{
  "norm": "batchnorm",
  "depths": [3, 6, 6],
  "one_sided": false,
  "steps": 13000
}
Rows from block 12, named by matrix and row number. Each number is 200 + 40 x the weight over its row's rms, rounded and kept within 0 to 999. All counts start at 0. After the name is the row's rms in percent of the matrix's.
# convs0: expand pointwise conv (model.blocks.12.convs.0.weight, 960x160x1x1), inputs 80-159
convs0.197,105,214,199,203,255,206,191,220,124,244,182,150,203,208,184,149,217,217,199,182,188,245,179,203,235,102,208,149,215,249,140,171,209,227,121,193,198,236,233,169,253,168,167,284,209,197,291,246,166,184,147,188,143,223,196,162,256,173,230,225,224,191,252,241,195,188,208,139,217,192,227,175,210,238,184,215,182,218,276,187,165
convs0.198,106,175,241,216,225,225,123,199,196,212,168,235,157,172,191,192,163,251,187,132,272,150,189,177,203,135,157,285,97,177,201,232,214,192,225,199,199,202,141,149,272,209,161,250,209,261,219,166,185,194,191,212,276,266,270,230,164,227,167,230,217,181,208,227,202,166,237,158,223,155,204,192,197,238,264,235,230,222,265,162,147
convs0.199,100,236,275,159,132,229,132,243,174,180,164,219,171,230,165,175,152,199,183,219,262,168,213,196,235,204,198,152,223,142,137,254,218,164,260,111,213,189,270,172,234,124,250,198,174,181,232,184,226,137,180,218,207,207,250,192,220,276,288,183,235,187,197,195,188,276,238,218,247,231,176,206,138,156,220,241,254,199,156,176,242
convs0.200,089,221,134,238,203,214,193,213,140,295,194,206,223,173,217,208,225,249,198,259,210,219,155,199,205,159,135,182,156,203,202,177,142,153,197,208,219,162,189,233,197,247,188,231,225,214,165,153,148,255,221,163,239,238,130,204,205,238,208,128,140,213,216,172,162,216,144,246,183,179,187,165,179,199,182,101,149,234,239,249,260
convs0.201,102,228,223,175,190,218,309,213,199,210,247,224,124,199,209,185,170,192,147,273,169,216,177,134,224,192,190,246,129,183,218,196,219,291,202,182,195,181,185,254,231,228,112,174,232,147,75,145,228,180,209,140,219,228,218,209,181,226,170,96,221,202,258,178,199,164,218,203,172,132,181,185,244,206,262,227,175,226,177,156,256
convs0.202,111,259,152,242,278,240,167,166,245,231,33,179,204,150,209,179,225,154,240,211,91,232,218,210,277,146,271,252,168,287,144,194,162,201,235,146,192,186,223,143,138,183,217,263,173,124,170,227,200,246,229,158,140,198,143,167,239,272,177,161,217,212,219,173,203,232,252,190,186,211,142,188,197,212,258,239,142,162,154,175,259
convs0.203,099,113,205,251,152,197,140,301,183,159,140,192,253,158,204,261,210,138,99,191,160,127,295,212,225,178,271,159,248,240,206,226,248,151,107,181,188,233,189,215,177,149,205,197,266,245,207,163,249,186,271,235,267,195,224,155,237,169,199,213,150,199,166,183,183,245,229,237,164,211,248,227,143,176,168,278,220,250,202,297,257
convs0.204,105,128,219,225,138,176,231,222,184,191,222,236,164,171,172,167,220,179,160,217,176,159,314,181,188,285,166,167,149,199,104,243,224,186,233,208,223,189,176,240,233,217,147,178,265,171,170,192,207,176,195,168,262,227,204,170,215,199,256,146,207,173,164,153,182,203,189,170,200,174,183,149,231,267,194,174,167,228,194,172,210
convs0.205,101,178,220,159,206,250,194,246,204,147,174,212,214,149,220,186,239,260,108,218,270,129,130,238,172,219,197,194,161,216,237,197,163,288,213,207,236,280,212,203,176,178,121,251,152,215,306,116,219,229,205,274,169,205,216,214,202,230,195,198,185,149,232,185,160,161,183,251,187,209,228,145,157,199,166,222,220,280,238,230,263
convs0.206,087,197,212,164,207,210,140,228,187,180,114,172,191,110,135,278,250,144,227,211,263,217,197,249,238,169,207,232,177,244,288,243,190,168,151,159,219,214,173,104,168,129,229,229,169,150,233,136,190,191,242,283,135,126,201,209,211,244,231,202,232,184,135,222,160,235,180,242,143,211,148,215,102,122,236,244,217,187,144,139,181
convs0.207,103,228,177,166,252,235,191,171,149,204,193,177,162,185,188,197,93,183,204,173,163,212,202,187,194,228,158,140,186,157,202,153,164,165,142,259,282,215,226,214,241,186,187,194,222,262,194,249,250,164,209,202,191,175,246,237,197,213,171,199,168,194,187,275,186,163,224,175,239,202,172,141,243,214,198,255,180,207,262,218,134
convs0.208,125,163,197,230,145,238,232,176,205,227,273,202,163,228,226,205,188,176,256,158,206,232,194,211,154,185,315,195,190,201,242,156,195,215,172,273,245,198,166,237,199,169,197,182,180,137,175,176,198,256,167,231,106,233,184,163,185,209,220,221,171,218,149,195,140,191,107,217,195,272,154,167,248,147,238,194,142,190,171,213,274
convs0.209,107,240,218,205,166,105,152,241,227,145,188,170,274,146,217,218,209,213,198,179,212,241,130,267,177,162,211,187,156,222,226,222,228,178,166,201,289,234,99,72,153,194,219,251,196,215,226,199,136,225,226,230,230,234,183,118,198,257,196,267,249,130,238,243,176,233,244,159,182,241,262,195,150,242,166,202,224,211,233,143,208
convs0.210,105,206,129,170,174,270,177,227,210,184,187,186,109,185,201,195,234,271,151,173,199,218,164,183,174,152,256,254,273,143,239,184,191,193,232,183,187,242,166,183,160,164,249,174,227,203,177,191,237,192,180,222,172,163,117,170,179,241,250,176,200,215,194,217,135,220,218,261,254,175,181,283,231,184,272,225,187,203,163,172,199
convs0.211,091,246,190,201,206,158,204,195,213,150,170,248,192,142,199,266,182,186,186,178,233,182,241,202,186,172,167,227,218,199,273,206,212,215,204,212,192,112,200,88,184,171,189,137,196,145,196,207,206,154,209,247,141,166,139,212,192,236,259,144,266,119,168,144,223,223,175,161,166,162,182,202,240,135,194,183,247,223,176,209,212
convs0.212,098,156,152,169,183,203,274,189,212,161,151,174,274,215,262,174,162,121,232,165,170,190,202,210,177,224,154,255,129,272,187,245,232,197,192,225,165,155,217,177,167,121,220,248,201,182,170,256,253,207,231,221,179,189,196,228,190,225,167,146,219,187,220,170,221,294,205,192,142,199,244,196,166,211,160,200,208,216,269,244,208
convs0.213,092,187,205,209,143,147,211,148,181,212,214,132,199,208,178,235,209,210,163,257,157,107,208,219,199,244,226,191,233,164,215,179,161,175,180,197,292,262,123,217,150,209,240,282,236,225,177,201,184,222,124,146,173,192,211,235,174,185,208,207,229,128,203,220,214,172,195,192,201,217,172,126,19,247,179,187,267,217,176,146,256
convs0.214,091,187,165,120,228,195,193,222,187,224,253,231,140,209,244,118,171,255,192,127,235,269,179,162,241,184,229,189,215,235,144,174,272,189,228,206,249,260,256,179,260,253,215,185,191,247,167,222,181,139,156,224,169,205,193,187,216,136,198,230,148,186,205,251,189,133,237,201,207,242,217,160,187,242,232,277,179,177,183,194,187
convs0.215,104,173,227,210,137,156,245,227,219,176,200,154,224,196,191,164,175,234,239,242,84,209,207,213,188,210,238,269,190,230,172,211,106,157,135,129,206,236,221,239,221,196,193,196,217,198,186,215,170,170,174,203,156,143,249,186,269,202,234,190,176,209,209,245,194,202,204,242,247,222,177,182,236,210,196,172,222,226,297,264,142
convs0.216,103,214,210,273,120,229,273,223,244,234,179,209,206,193,260,247,187,113,220,259,131,192,163,227,223,176,186,220,217,175,224,194,194,204,184,151,165,137,225,273,138,260,205,163,208,120,133,229,227,232,243,200,190,222,206,182,219,180,194,214,214,270,224,262,127,216,175,220,176,208,173,225,214,243,189,128,184,116,256,152,181
convs0.217,097,229,184,190,157,205,192,206,121,213,185,195,223,212,145,172,159,138,203,157,217,162,221,244,156,185,199,212,167,205,183,227,170,182,216,251,290,230,224,149,183,238,177,257,171,256,270,269,238,263,187,160,175,231,242,171,155,241,152,166,241,164,187,181,160,201,231,135,188,170,188,145,170,141,207,276,218,174,117,115,244
convs0.218,088,183,190,243,152,210,110,202,237,180,164,179,235,143,216,163,204,187,156,153,157,202,219,258,280,215,240,217,159,180,209,217,218,166,204,184,118,254,244,202,122,205,243,151,262,219,264,185,235,150,275,210,180,209,253,267,184,225,165,201,239,250,175,240,191,210,278,210,164,125,196,249,237,234,223,237,224,256,210,262,185
convs0.219,105,177,192,191,218,194,197,193,248,181,256,222,169,234,212,277,165,187,194,157,205,147,282,154,141,205,183,267,232,214,232,218,193,203,193,99,189,186,243,231,182,281,245,202,216,229,161,205,193,248,199,196,163,265,195,286,177,150,237,217,245,162,179,177,208,164,201,186,221,187,180,170,283,133,189,152,275,201,193,164,185
convs0.220,099,170,200,206,210,187,214,170,202,169,239,161,161,140,271,187,136,203,218,224,148,279,208,176,214,195,196,217,203,190,199,253,192,151,253,106,186,290,141,221,263,196,216,179,185,217,186,239,195,170,155,109,249,248,183,214,279,172,146,231,177,209,217,271,155,156,214,208,209,249,178,174,212,290,215,227,204,195,199,219,154
convs0.221,109,202,290,198,198,193,201,204,158,204,180,174,144,170,205,177,161,219,166,236,173,253,182,232,282,263,218,209,205,185,173,148,256,217,195,222,167,170,218,143,220,259,162,210,260,196,149,171,202,218,140,144,195,177,274,251,222,191,190,202,207,273,205,200,155,152,257,222,203,184,168,211,222,233,248,275,175,171,217,173,109
convs0.222,118,138,235,145,219,145,198,223,219,178,192,196,199,197,295,205,173,230,194,243,216,212,235,195,258,225,158,217,275,202,174,204,187,213,242,195,159,229,163,206,168,254,256,175,157,158,280,116,260,197,227,178,158,200,172,251,223,233,204,130,190,170,144,186,217,207,185,240,228,209,240,161,169,224,186,186,258,272,198,126,218
convs0.223,091,193,298,196,168,232,205,219,223,125,163,143,198,160,238,176,138,224,197,183,192,162,162,217,232,263,193,232,187,187,71,253,223,166,149,193,211,262,178,211,149,181,227,228,258,110,160,127,224,137,213,206,185,138,245,179,167,199,139,183,213,204,228,228,217,243,246,188,212,183,214,201,221,196,259,203,245,281,232,229,192
convs0.224,104,181,221,179,170,160,243,180,193,229,260,187,136,237,181,231,181,156,150,225,213,156,177,158,151,173,236,235,274,173,202,215,253,199,225,171,256,241,182,178,238,94,153,169,237,251,121,185,228,254,134,144,205,186,248,218,172,200,168,172,225,212,254,204,107,229,182,194,252,193,114,172,251,189,219,129,244,170,198,196,166
convs0.225,114,187,150,260,157,96,200,251,185,204,182,183,199,197,255,215,174,190,197,242,234,197,218,191,176,225,194,197,169,176,210,197,230,176,139,247,233,172,234,260,228,175,236,158,217,209,220,221,233,208,180,255,175,98,228,157,219,270,222,172,178,203,151,162,231,232,152,175,243,127,136,266,256,234,168,198,239,252,260,130,148
convs0.226,093,197,202,165,152,148,207,210,165,213,117,202,224,212,185,172,209,213,188,200,159,251,244,257,231,298,158,252,252,221,236,198,163,211,178,240,183,199,221,169,198,155,212,199,254,139,145,198,218,229,238,226,250,160,181,270,275,200,224,256,207,213,170,165,150,225,193,201,189,172,176,236,191,124,218,184,233,210,188,268,285
convs0.227,107,198,208,188,348,230,211,169,219,245,139,163,156,187,263,198,229,235,144,178,243,166,229,134,245,162,216,225,159,161,160,99,191,246,157,186,239,206,219,230,178,186,213,169,179,196,171,191,187,205,204,204,125,178,201,154,246,205,231,241,141,148,209,221,189,160,213,198,169,206,207,183,251,166,222,268,165,184,211,248,252
convs0.228,092,275,268,129,102,87,183,270,191,182,119,183,240,183,143,179,237,234,178,198,196,151,100,248,177,202,170,218,180,242,196,170,216,183,234,202,163,182,210,174,213,183,185,240,199,199,237,175,177,230,214,258,217,174,210,171,253,243,205,194,180,236,182,165,236,272,209,219,190,218,201,264,183,95,167,190,214,214,157,221,211
convs0.229,105,258,253,160,140,210,181,202,218,182,148,233,219,192,208,195,177,98,186,117,161,158,193,243,242,275,220,166,118,252,177,166,201,218,167,156,239,181,242,180,197,154,329,228,220,178,103,152,126,201,228,232,232,112,224,205,214,151,236,236,225,230,252,152,215,175,178,228,215,217,212,266,207,242,202,212,160,205,212,173,100
convs0.230,103,154,154,189,170,211,162,165,121,213,229,253,206,165,196,172,184,169,170,205,175,178,156,195,201,244,218,190,237,229,306,174,253,161,199,188,205,261,160,167,220,283,249,189,214,204,197,170,183,293,196,118,181,189,213,188,213,222,218,195,266,234,155,229,206,138,166,169,191,226,116,208,267,191,236,138,190,257,181,210,211
convs0.231,105,167,154,212,230,195,193,176,191,224,212,149,173,165,135,192,246,171,222,240,226,204,210,205,227,244,195,214,213,203,228,175,151,145,201,183,161,163,115,176,222,178,169,190,190,172,237,249,177,213,232,229,230,205,107,128,242,293,163,200,260,259,247,185,169,250,165,228,174,191,173,197,226,278,183,150,174,251,149,266,173
convs0.232,108,209,208,244,195,183,231,169,243,246,132,169,248,183,207,187,249,206,173,208,174,245,136,213,279,293,234,211,173,160,168,213,177,260,238,172,207,120,212,191,229,159,135,237,191,115,203,190,187,176,201,157,194,208,179,189,209,237,239,185,201,166,245,220,163,264,183,142,198,208,116,156,173,204,228,139,168,192,164,155,188
convs0.233,094,144,232,245,182,198,120,221,171,213,154,177,310,188,141,221,160,130,162,113,215,210,236,196,223,224,286,152,253,169,176,203,175,202,174,198,202,247,231,243,218,149,243,233,278,202,177,203,181,184,200,219,162,157,182,229,197,210,212,195,216,267,266,202,218,228,207,216,184,193,176,197,172,180,167,250,193,204,112,230,234
convs0.234,096,226,167,247,131,278,188,213,246,188,197,234,245,227,203,183,250,207,136,131,317,146,246,198,112,220,172,180,256,204,224,174,175,143,196,288,218,188,234,202,201,226,203,265,181,199,273,224,180,295,214,188,173,245,163,200,186,145,273,172,132,176,224,218,177,249,220,211,198,202,207,165,157,197,149,182,196,149,208,230,185
convs0.235,103,212,198,253,227,217,199,178,180,232,131,162,217,215,188,252,154,192,147,163,163,179,183,164,333,146,219,146,188,212,166,270,143,211,154,164,186,158,246,153,204,199,217,254,201,248,205,186,284,237,203,193,154,230,163,163,195,224,124,220,198,177,213,176,211,203,222,188,201,204,263,235,192,157,218,215,244,271,215,178,202
convs0.236,095,160,291,225,201,236,115,310,168,210,158,150,244,156,162,213,223,214,260,255,208,207,137,219,207,177,226,231,138,166,226,217,241,156,185,163,238,195,192,223,187,238,200,172,241,161,179,176,268,154,213,216,120,269,310,211,263,216,207,133,236,217,187,257,232,213,238,271,182,163,138,231,101,171,179,247,144,235,149,238,206
convs0.237,096,208,228,170,271,200,157,180,233,149,207,196,220,201,163,170,228,177,156,110,156,157,106,240,218,155,219,221,193,149,159,161,115,160,232,182,195,236,244,207,241,144,186,202,149,175,221,182,203,123,224,216,190,219,122,122,219,216,130,196,214,105,279,217,139,285,226,167,178,207,188,218,141,248,195,214,224,289,237,188,157
convs0.238,096,129,224,141,221,189,174,174,181,208,216,133,197,186,227,139,200,214,196,265,182,154,319,227,205,226,201,219,200,233,279,167,219,248,180,214,177,237,207,175,133,153,198,225,157,163,261,206,277,205,252,215,212,144,146,206,200,167,193,146,232,205,239,176,206,251,215,181,242,194,140,161,201,186,197,256,242,160,229,232,269
convs0.239,093,139,180,199,250,220,197,194,185,169,153,227,136,133,210,212,192,144,236,171,151,303,228,163,233,187,189,152,139,211,172,218,208,166,245,199,213,231,220,166,204,229,180,184,205,200,156,287,169,195,245,187,181,232,189,142,293,147,220,291,142,213,198,285,127,148,207,194,234,216,259,221,213,311,190,246,180,166,275,137,134
convs0.240,099,227,226,226,221,187,252,185,169,187,222,199,170,175,231,236,251,183,223,136,168,238,144,222,124,168,173,262,213,255,231,230,241,197,217,201,199,199,209,187,245,256,186,213,288,237,194,229,170,183,151,212,237,247,182,243,152,198,195,162,159,180,225,208,247,213,241,158,226,157,228,184,166,249,217,187,227,258,196,213,206
convs0.241,103,154,228,204,192,229,208,171,137,239,174,206,121,234,192,132,239,276,207,134,143,233,194,200,239,179,226,219,252,179,254,232,184,243,196,149,260,153,185,201,229,270,191,215,166,176,168,179,164,141,127,241,212,216,274,224,162,256,219,209,140,265,203,199,229,163,199,221,264,229,157,209,181,135,230,190,189,191,206,180,102
convs0.242,100,173,200,193,117,159,231,162,176,220,239,209,161,188,136,311,255,221,179,250,198,120,226,138,149,174,208,201,254,107,181,153,221,145,140,199,214,187,253,215,206,231,169,239,227,212,161,244,170,224,226,144,170,243,202,239,199,162,226,185,141,129,188,228,218,239,243,240,221,273,175,173,69,206,122,254,235,174,90,150,237
convs0.243,099,258,254,240,212,156,297,202,188,259,246,212,213,141,233,163,168,262,197,261,279,186,208,205,158,208,115,150,173,228,175,164,230,195,211,272,183,198,190,253,211,222,169,234,175,261,195,219,208,220,187,192,203,139,172,203,225,198,210,82,173,209,140,170,222,206,69,242,160,222,243,137,193,273,209,196,244,236,272,295,212
convs0.244,102,177,173,139,176,214,264,236,161,207,256,204,252,214,180,116,185,94,173,225,210,193,147,97,224,181,235,154,198,177,156,189,208,179,307,255,192,264,208,195,263,171,162,213,216,237,183,157,194,227,249,211,145,215,178,172,169,176,177,190,175,191,218,197,217,255,243,214,179,163,221,184,230,227,195,173,235,228,200,268,148
convs0.245,089,202,224,182,201,211,146,199,259,195,158,118,225,172,171,187,203,209,106,221,142,224,186,274,298,191,240,223,146,188,261,194,198,129,157,163,163,191,236,197,135,213,174,223,184,211,204,113,169,178,231,245,166,230,215,209,159,143,229,229,220,233,175,223,134,221,234,246,121,145,179,233,138,247,228,228,250,149,179,172,242
convs0.246,110,171,146,203,164,229,216,183,186,183,167,238,245,173,305,183,188,137,235,223,225,227,208,218,225,181,204,246,186,227,171,230,227,170,260,202,225,242,150,145,215,174,218,219,218,191,172,226,169,208,268,186,202,313,188,119,228,165,172,284,232,186,181,230,145,172,223,172,260,217,292,144,123,196,262,229,206,245,245,227,191
convs0.247,092,208,177,157,225,186,215,173,186,186,248,165,190,229,153,150,217,201,174,162,221,154,264,200,103,202,227,217,175,174,218,277,198,202,231,154,257,230,211,257,166,186,247,153,251,210,210,163,283,232,207,201,238,248,210,197,210,219,223,201,173,197,264,237,161,228,171,175,230,198,236,150,186,160,154,189,258,163,214,234,136
convs0.248,090,204,246,225,158,202,178,221,172,112,141,170,292,194,217,230,232,208,111,131,222,178,156,171,263,144,240,225,166,238,175,267,185,182,178,217,151,202,158,217,131,182,258,167,244,196,191,187,206,161,294,230,208,180,237,219,199,207,184,212,129,212,189,247,233,154,196,213,262,154,267,173,170,201,136,245,271,224,172,243,198
convs0.249,091,237,150,205,203,244,181,252,191,131,155,224,230,175,139,199,245,210,160,191,285,186,234,253,214,239,198,193,164,250,225,196,180,156,207,210,216,173,273,189,188,159,214,139,159,207,189,180,153,153,241,208,201,180,117,197,226,215,297,206,204,168,177,193,219,275,167,147,171,218,224,252,172,139,192,185,233,162,204,199,170
convs0.250,105,182,234,156,119,166,202,236,236,169,139,98,222,142,192,192,211,196,244,252,241,167,141,225,205,291,140,215,210,262,173,190,203,180,210,216,164,181,178,111,242,135,181,267,224,194,185,249,241,148,236,203,173,231,222,175,262,230,182,223,207,223,212,140,120,235,177,215,169,181,206,201,187,294,185,223,290,217,248,174,154
convs0.251,107,178,187,216,160,198,226,226,130,279,177,194,229,237,176,259,171,173,232,160,187,146,232,196,138,199,235,278,213,228,188,287,181,165,153,148,214,223,234,217,218,210,183,253,170,214,203,171,267,167,147,230,203,131,167,220,299,152,234,206,241,153,155,151,84,191,183,218,224,189,160,211,235,213,315,219,252,232,163,200,227
convs0.252,107,163,227,194,239,173,182,133,176,213,158,164,152,113,215,209,115,173,199,187,206,277,140,225,203,192,224,205,215,191,164,216,266,172,274,184,181,149,180,150,265,228,176,176,174,198,160,193,153,211,209,166,165,227,177,156,250,189,213,252,113,251,157,249,168,171,202,223,211,196,259,174,251,227,234,228,244,126,294,180,182
convs0.253,106,170,266,177,137,177,259,127,239,234,210,217,184,218,167,274,174,283,178,160,139,183,293,121,186,252,195,106,197,161,128,208,141,241,144,178,243,242,195,208,228,220,145,188,194,223,218,262,163,155,142,123,217,250,162,165,171,203,151,212,223,206,227,218,219,207,232,198,211,216,164,203,212,214,86,145,236,246,148,189,160
convs0.254,092,191,247,174,164,234,191,194,222,196,112,150,289,223,200,152,202,119,125,158,180,274,235,259,158,162,203,214,220,168,175,233,225,163,162,258,153,171,281,152,179,127,266,198,226,249,183,134,229,177,256,176,225,195,237,199,187,167,88,224,194,208,193,163,165,227,213,209,171,102,169,239,193,182,254,278,225,223,216,236,207
convs0.255,108,183,223,191,283,179,198,173,208,244,171,194,170,177,142,230,170,245,215,210,183,209,204,249,219,247,263,228,257,111,209,271,303,204,182,217,196,131,200,158,252,166,193,262,199,198,147,193,128,207,217,220,202,221,186,178,181,196,146,156,193,227,237,155,194,181,238,171,223,267,269,171,207,211,201,180,191,196,242,219,38
convs0.256,109,210,198,229,228,217,190,131,247,229,197,159,168,262,255,180,226,232,120,194,220,259,232,221,251,206,182,244,216,127,300,227,186,162,245,201,228,238,152,215,249,233,162,187,208,276,191,176,210,207,175,159,189,226,241,214,179,185,171,202,247,185,229,146,195,195,171,115,206,147,216,179,179,183,202,198,213,280,271,205,205
convs0.257,093,250,210,242,187,164,145,242,252,153,165,178,240,167,196,230,213,188,119,172,233,232,159,188,189,146,218,216,252,219,196,265,188,143,156,213,137,233,197,221,162,175,284,207,185,201,191,174,243,175,235,264,178,187,233,215,172,188,176,205,242,238,230,210,161,167,256,157,145,207,224,225,171,129,195,239,197,286,137,170,189
convs0.258,103,243,245,178,134,150,188,145,153,169,190,224,224,105,214,160,168,298,232,242,214,119,200,199,179,183,93,166,208,139,184,132,213,161,189,209,180,196,168,277,272,154,159,278,232,205,188,205,160,191,201,183,262,240,198,175,153,258,198,220,153,131,216,213,253,217,241,228,209,204,154,226,163,147,257,256,218,231,240,278,227
convs0.259,108,192,264,200,226,171,304,234,165,275,178,217,255,188,225,204,197,232,150,186,200,203,188,148,245,210,245,258,165,210,155,133,195,317,165,217,127,193,209,176,275,100,144,249,209,268,159,205,183,197,147,206,231,262,161,138,253,195,223,207,171,238,157,208,193,186,163,257,195,206,286,153,219,178,211,236,179,189,239,238,159
convs0.260,085,229,151,163,119,218,217,222,190,216,201,202,215,194,146,168,174,210,182,233,176,119,199,211,149,98,143,123,180,235,179,209,180,261,202,151,181,258,216,189,197,234,237,260,165,269,302,158,256,221,211,173,117,209,202,164,137,225,119,154,210,169,206,291,213,250,213,176,244,177,180,200,156,201,189,249,212,221,146,205,219
convs0.261,105,209,225,154,225,131,178,270,179,189,133,148,117,245,211,115,226,129,251,198,199,154,235,198,165,196,176,282,156,201,246,223,169,137,125,183,166,188,237,225,122,181,160,194,250,237,157,246,206,172,199,225,254,197,166,215,232,133,179,199,196,168,224,179,134,214,235,190,197,170,215,207,154,237,196,235,226,167,216,210,205
convs0.262,091,226,248,155,127,136,133,241,218,152,151,191,275,189,158,204,223,232,212,248,205,162,163,281,178,181,219,193,208,187,223,214,194,163,252,178,217,151,228,180,280,135,230,213,197,147,252,166,238,184,219,213,199,218,216,190,212,280,181,225,243,188,168,194,162,283,200,146,157,216,179,219,140,97,190,279,257,212,156,193,161
convs0.263,088,183,234,268,174,156,200,215,224,198,198,219,211,224,189,239,202,168,211,184,191,145,205,303,213,232,229,160,100,257,237,271,238,151,133,227,245,185,217,226,198,199,232,232,228,207,259,166,211,151,257,198,186,175,262,207,83,185,175,207,204,219,202,183,179,186,188,121,145,147,214,238,145,191,181,305,210,264,198,173,219
convs0.264,102,248,211,217,152,188,209,132,157,212,174,162,244,165,228,190,251,267,185,188,215,208,244,178,160,157,269,194,238,158,122,216,166,251,147,216,178,164,212,203,233,173,216,235,175,171,283,222,177,271,114,150,173,236,226,198,234,224,309,179,165,142,173,229,195,271,227,223,234,209,316,211,138,257,192,178,233,160,238,185,198
convs0.265,095,171,198,171,194,214,203,274,156,112,256,228,216,203,193,186,228,161,151,168,191,145,186,194,164,141,219,227,192,183,175,161,223,229,308,148,109,257,177,207,195,243,229,157,167,252,314,188,251,242,241,224,149,194,155,174,198,190,215,204,233,191,137,194,183,247,240,206,247,204,177,168,123,219,254,166,157,197,274,156,162
convs0.266,090,227,190,230,187,243,242,242,220,237,273,151,209,166,199,246,172,144,193,190,144,175,187,266,165,245,229,184,234,173,179,196,171,120,162,104,197,218,197,211,203,204,182,182,151,176,180,196,248,265,212,195,249,240,127,140,321,206,201,175,260,221,283,234,217,236,193,198,153,266,164,239,268,235,258,179,199,174,170,174,251
convs0.267,092,195,271,226,235,227,178,286,206,231,171,169,239,218,191,225,239,184,239,228,175,193,161,233,237,123,210,217,201,203,268,190,199,139,123,204,199,205,230,158,247,211,220,194,225,253,237,179,198,105,204,206,184,176,204,181,242,225,173,248,158,248,175,189,163,200,222,196,163,169,166,240,136,185,217,226,196,303,266,188,158
convs0.268,104,232,238,214,288,190,247,198,219,215,203,195,156,193,209,218,170,204,223,258,179,237,231,236,256,235,202,127,169,167,186,202,181,184,246,188,191,137,216,226,284,211,106,136,250,212,149,268,173,146,66,190,186,183,239,210,157,213,170,149,188,214,217,246,116,185,253,215,190,195,174,206,282,182,187,247,205,181,193,156,118
convs0.269,099,179,187,222,176,239,210,162,177,225,245,251,105,259,232,252,232,210,195,231,186,206,213,243,163,258,157,187,176,243,150,204,184,208,209,262,199,150,181,200,211,217,131,215,243,183,239,228,176,189,149,205,174,177,225,159,150,177,186,116,201,291,295,237,172,188,216,171,223,186,169,244,249,223,224,197,171,282,186,222,186
convs0.270,087,217,150,250,192,164,171,250,154,132,186,178,237,160,175,244,231,163,209,167,214,252,220,210,153,223,192,225,211,310,262,153,233,247,216,181,159,223,224,111,263,133,214,218,175,102,204,192,179,180,230,266,216,180,155,254,241,192,236,186,222,179,133,231,167,284,174,190,179,212,185,237,224,141,269,162,216,206,132,177,177
convs0.271,100,235,208,186,196,174,243,187,158,235,224,173,150,232,209,215,256,178,170,231,215,148,156,200,133,125,192,197,193,127,243,195,278,230,185,187,201,272,207,183,187,206,221,198,232,221,67,126,250,242,171,216,270,203,216,219,199,210,226,153,243,202,225,186,212,174,243,256,232,146,176,160,248,158,198,149,129,173,175,245,204
convs0.272,087,236,247,147,145,160,141,267,217,165,208,195,210,154,194,206,193,205,152,222,243,163,157,276,230,217,198,237,161,252,197,191,163,135,226,204,265,208,231,166,256,116,183,222,165,155,186,180,131,150,171,265,237,186,126,170,248,254,205,223,193,146,138,204,175,256,186,231,230,228,167,212,153,151,226,233,228,151,182,197,247
convs0.273,084,172,232,159,88,173,204,260,189,188,199,137,245,146,172,219,238,229,227,174,236,213,142,225,211,217,177,223,182,228,232,216,183,126,161,114,191,177,162,199,247,142,193,170,241,154,257,186,205,165,192,265,191,152,251,207,248,285,184,154,279,177,111,217,204,269,177,189,150,186,158,229,137,143,194,264,209,221,222,266,271
convs0.274,089,177,250,252,164,173,160,228,239,169,186,192,273,146,249,244,287,188,168,177,168,198,211,180,234,164,206,236,201,215,255,246,201,177,162,126,148,174,130,213,229,185,237,153,220,196,185,150,174,175,184,236,143,145,278,229,208,217,202,212,213,220,218,263,204,182,206,263,192,162,242,248,196,152,166,220,240,249,191,244,198
convs0.275,095,184,183,232,114,203,164,195,234,144,154,107,261,183,180,184,260,200,102,146,187,151,269,253,266,152,298,158,194,188,160,233,177,208,156,240,178,172,183,233,220,145,305,230,266,226,206,229,155,206,214,197,199,189,271,226,175,171,160,163,237,190,162,249,246,161,191,304,223,135,218,244,146,140,171,265,137,230,228,208,222
convs0.276,099,193,148,206,239,170,171,160,232,228,267,174,205,139,170,217,169,178,236,201,122,256,173,201,217,215,219,199,190,218,179,164,271,164,173,181,188,241,172,144,186,252,230,156,178,231,220,253,219,314,196,265,215,240,164,136,287,217,184,186,201,236,204,202,175,262,176,174,198,194,160,155,236,259,216,192,166,268,174,191,192
convs0.277,102,148,178,217,203,173,232,198,245,213,209,158,118,211,205,223,205,214,170,214,186,202,165,204,175,221,154,203,270,205,103,267,202,234,196,166,212,244,156,258,208,195,166,182,185,232,231,161,209,146,163,163,210,304,230,190,225,220,211,183,212,223,286,255,168,120,237,177,194,229,157,209,180,302,162,243,169,256,225,150,171
convs0.278,089,223,229,225,131,189,174,253,231,216,116,153,256,149,168,209,233,164,220,151,176,214,264,213,197,175,293,148,264,205,178,197,182,214,162,189,187,208,180,190,171,190,238,185,205,190,209,184,204,171,226,247,187,169,248,234,166,210,232,171,268,213,198,275,273,109,220,236,206,158,163,258,160,188,203,215,243,257,150,238,156
convs0.279,096,190,193,226,221,195,208,166,123,239,247,197,195,169,196,128,211,234,265,165,213,219,214,240,137,169,186,215,189,163,226,222,179,262,213,214,198,261,260,172,137,212,201,250,206,201,191,222,263,153,185,206,173,207,240,232,226,202,240,176,127,158,245,235,226,178,159,186,215,220,207,169,208,240,196,121,237,165,265,186,150
convs0.280,102,235,172,207,263,199,195,212,185,250,258,207,181,195,296,228,198,202,212,276,183,239,231,184,209,149,260,203,217,218,140,201,217,202,139,119,176,247,168,205,213,256,233,213,211,212,166,268,229,210,170,125,141,145,199,177,288,177,153,257,167,202,233,236,163,152,216,171,152,150,214,174,203,203,220,231,175,167,265,199,189
convs0.281,107,163,251,167,209,228,239,279,141,200,232,232,212,145,249,212,210,152,211,246,182,198,193,200,195,150,125,185,107,118,250,291,229,153,191,146,196,221,171,158,163,223,200,183,172,201,208,211,188,279,183,215,279,241,204,231,229,168,176,262,242,178,213,179,221,214,200,174,211,234,277,154,269,161,181,133,187,205,208,194,173
convs0.282,095,187,193,274,155,123,276,198,226,216,227,160,219,137,211,192,185,110,231,170,185,254,210,225,203,221,159,201,251,220,215,252,183,142,170,173,209,215,139,214,207,183,167,211,170,186,186,226,187,190,198,237,247,178,197,261,192,163,265,157,261,201,216,254,151,189,205,204,206,180,145,204,193,232,176,196,195,224,227,152,177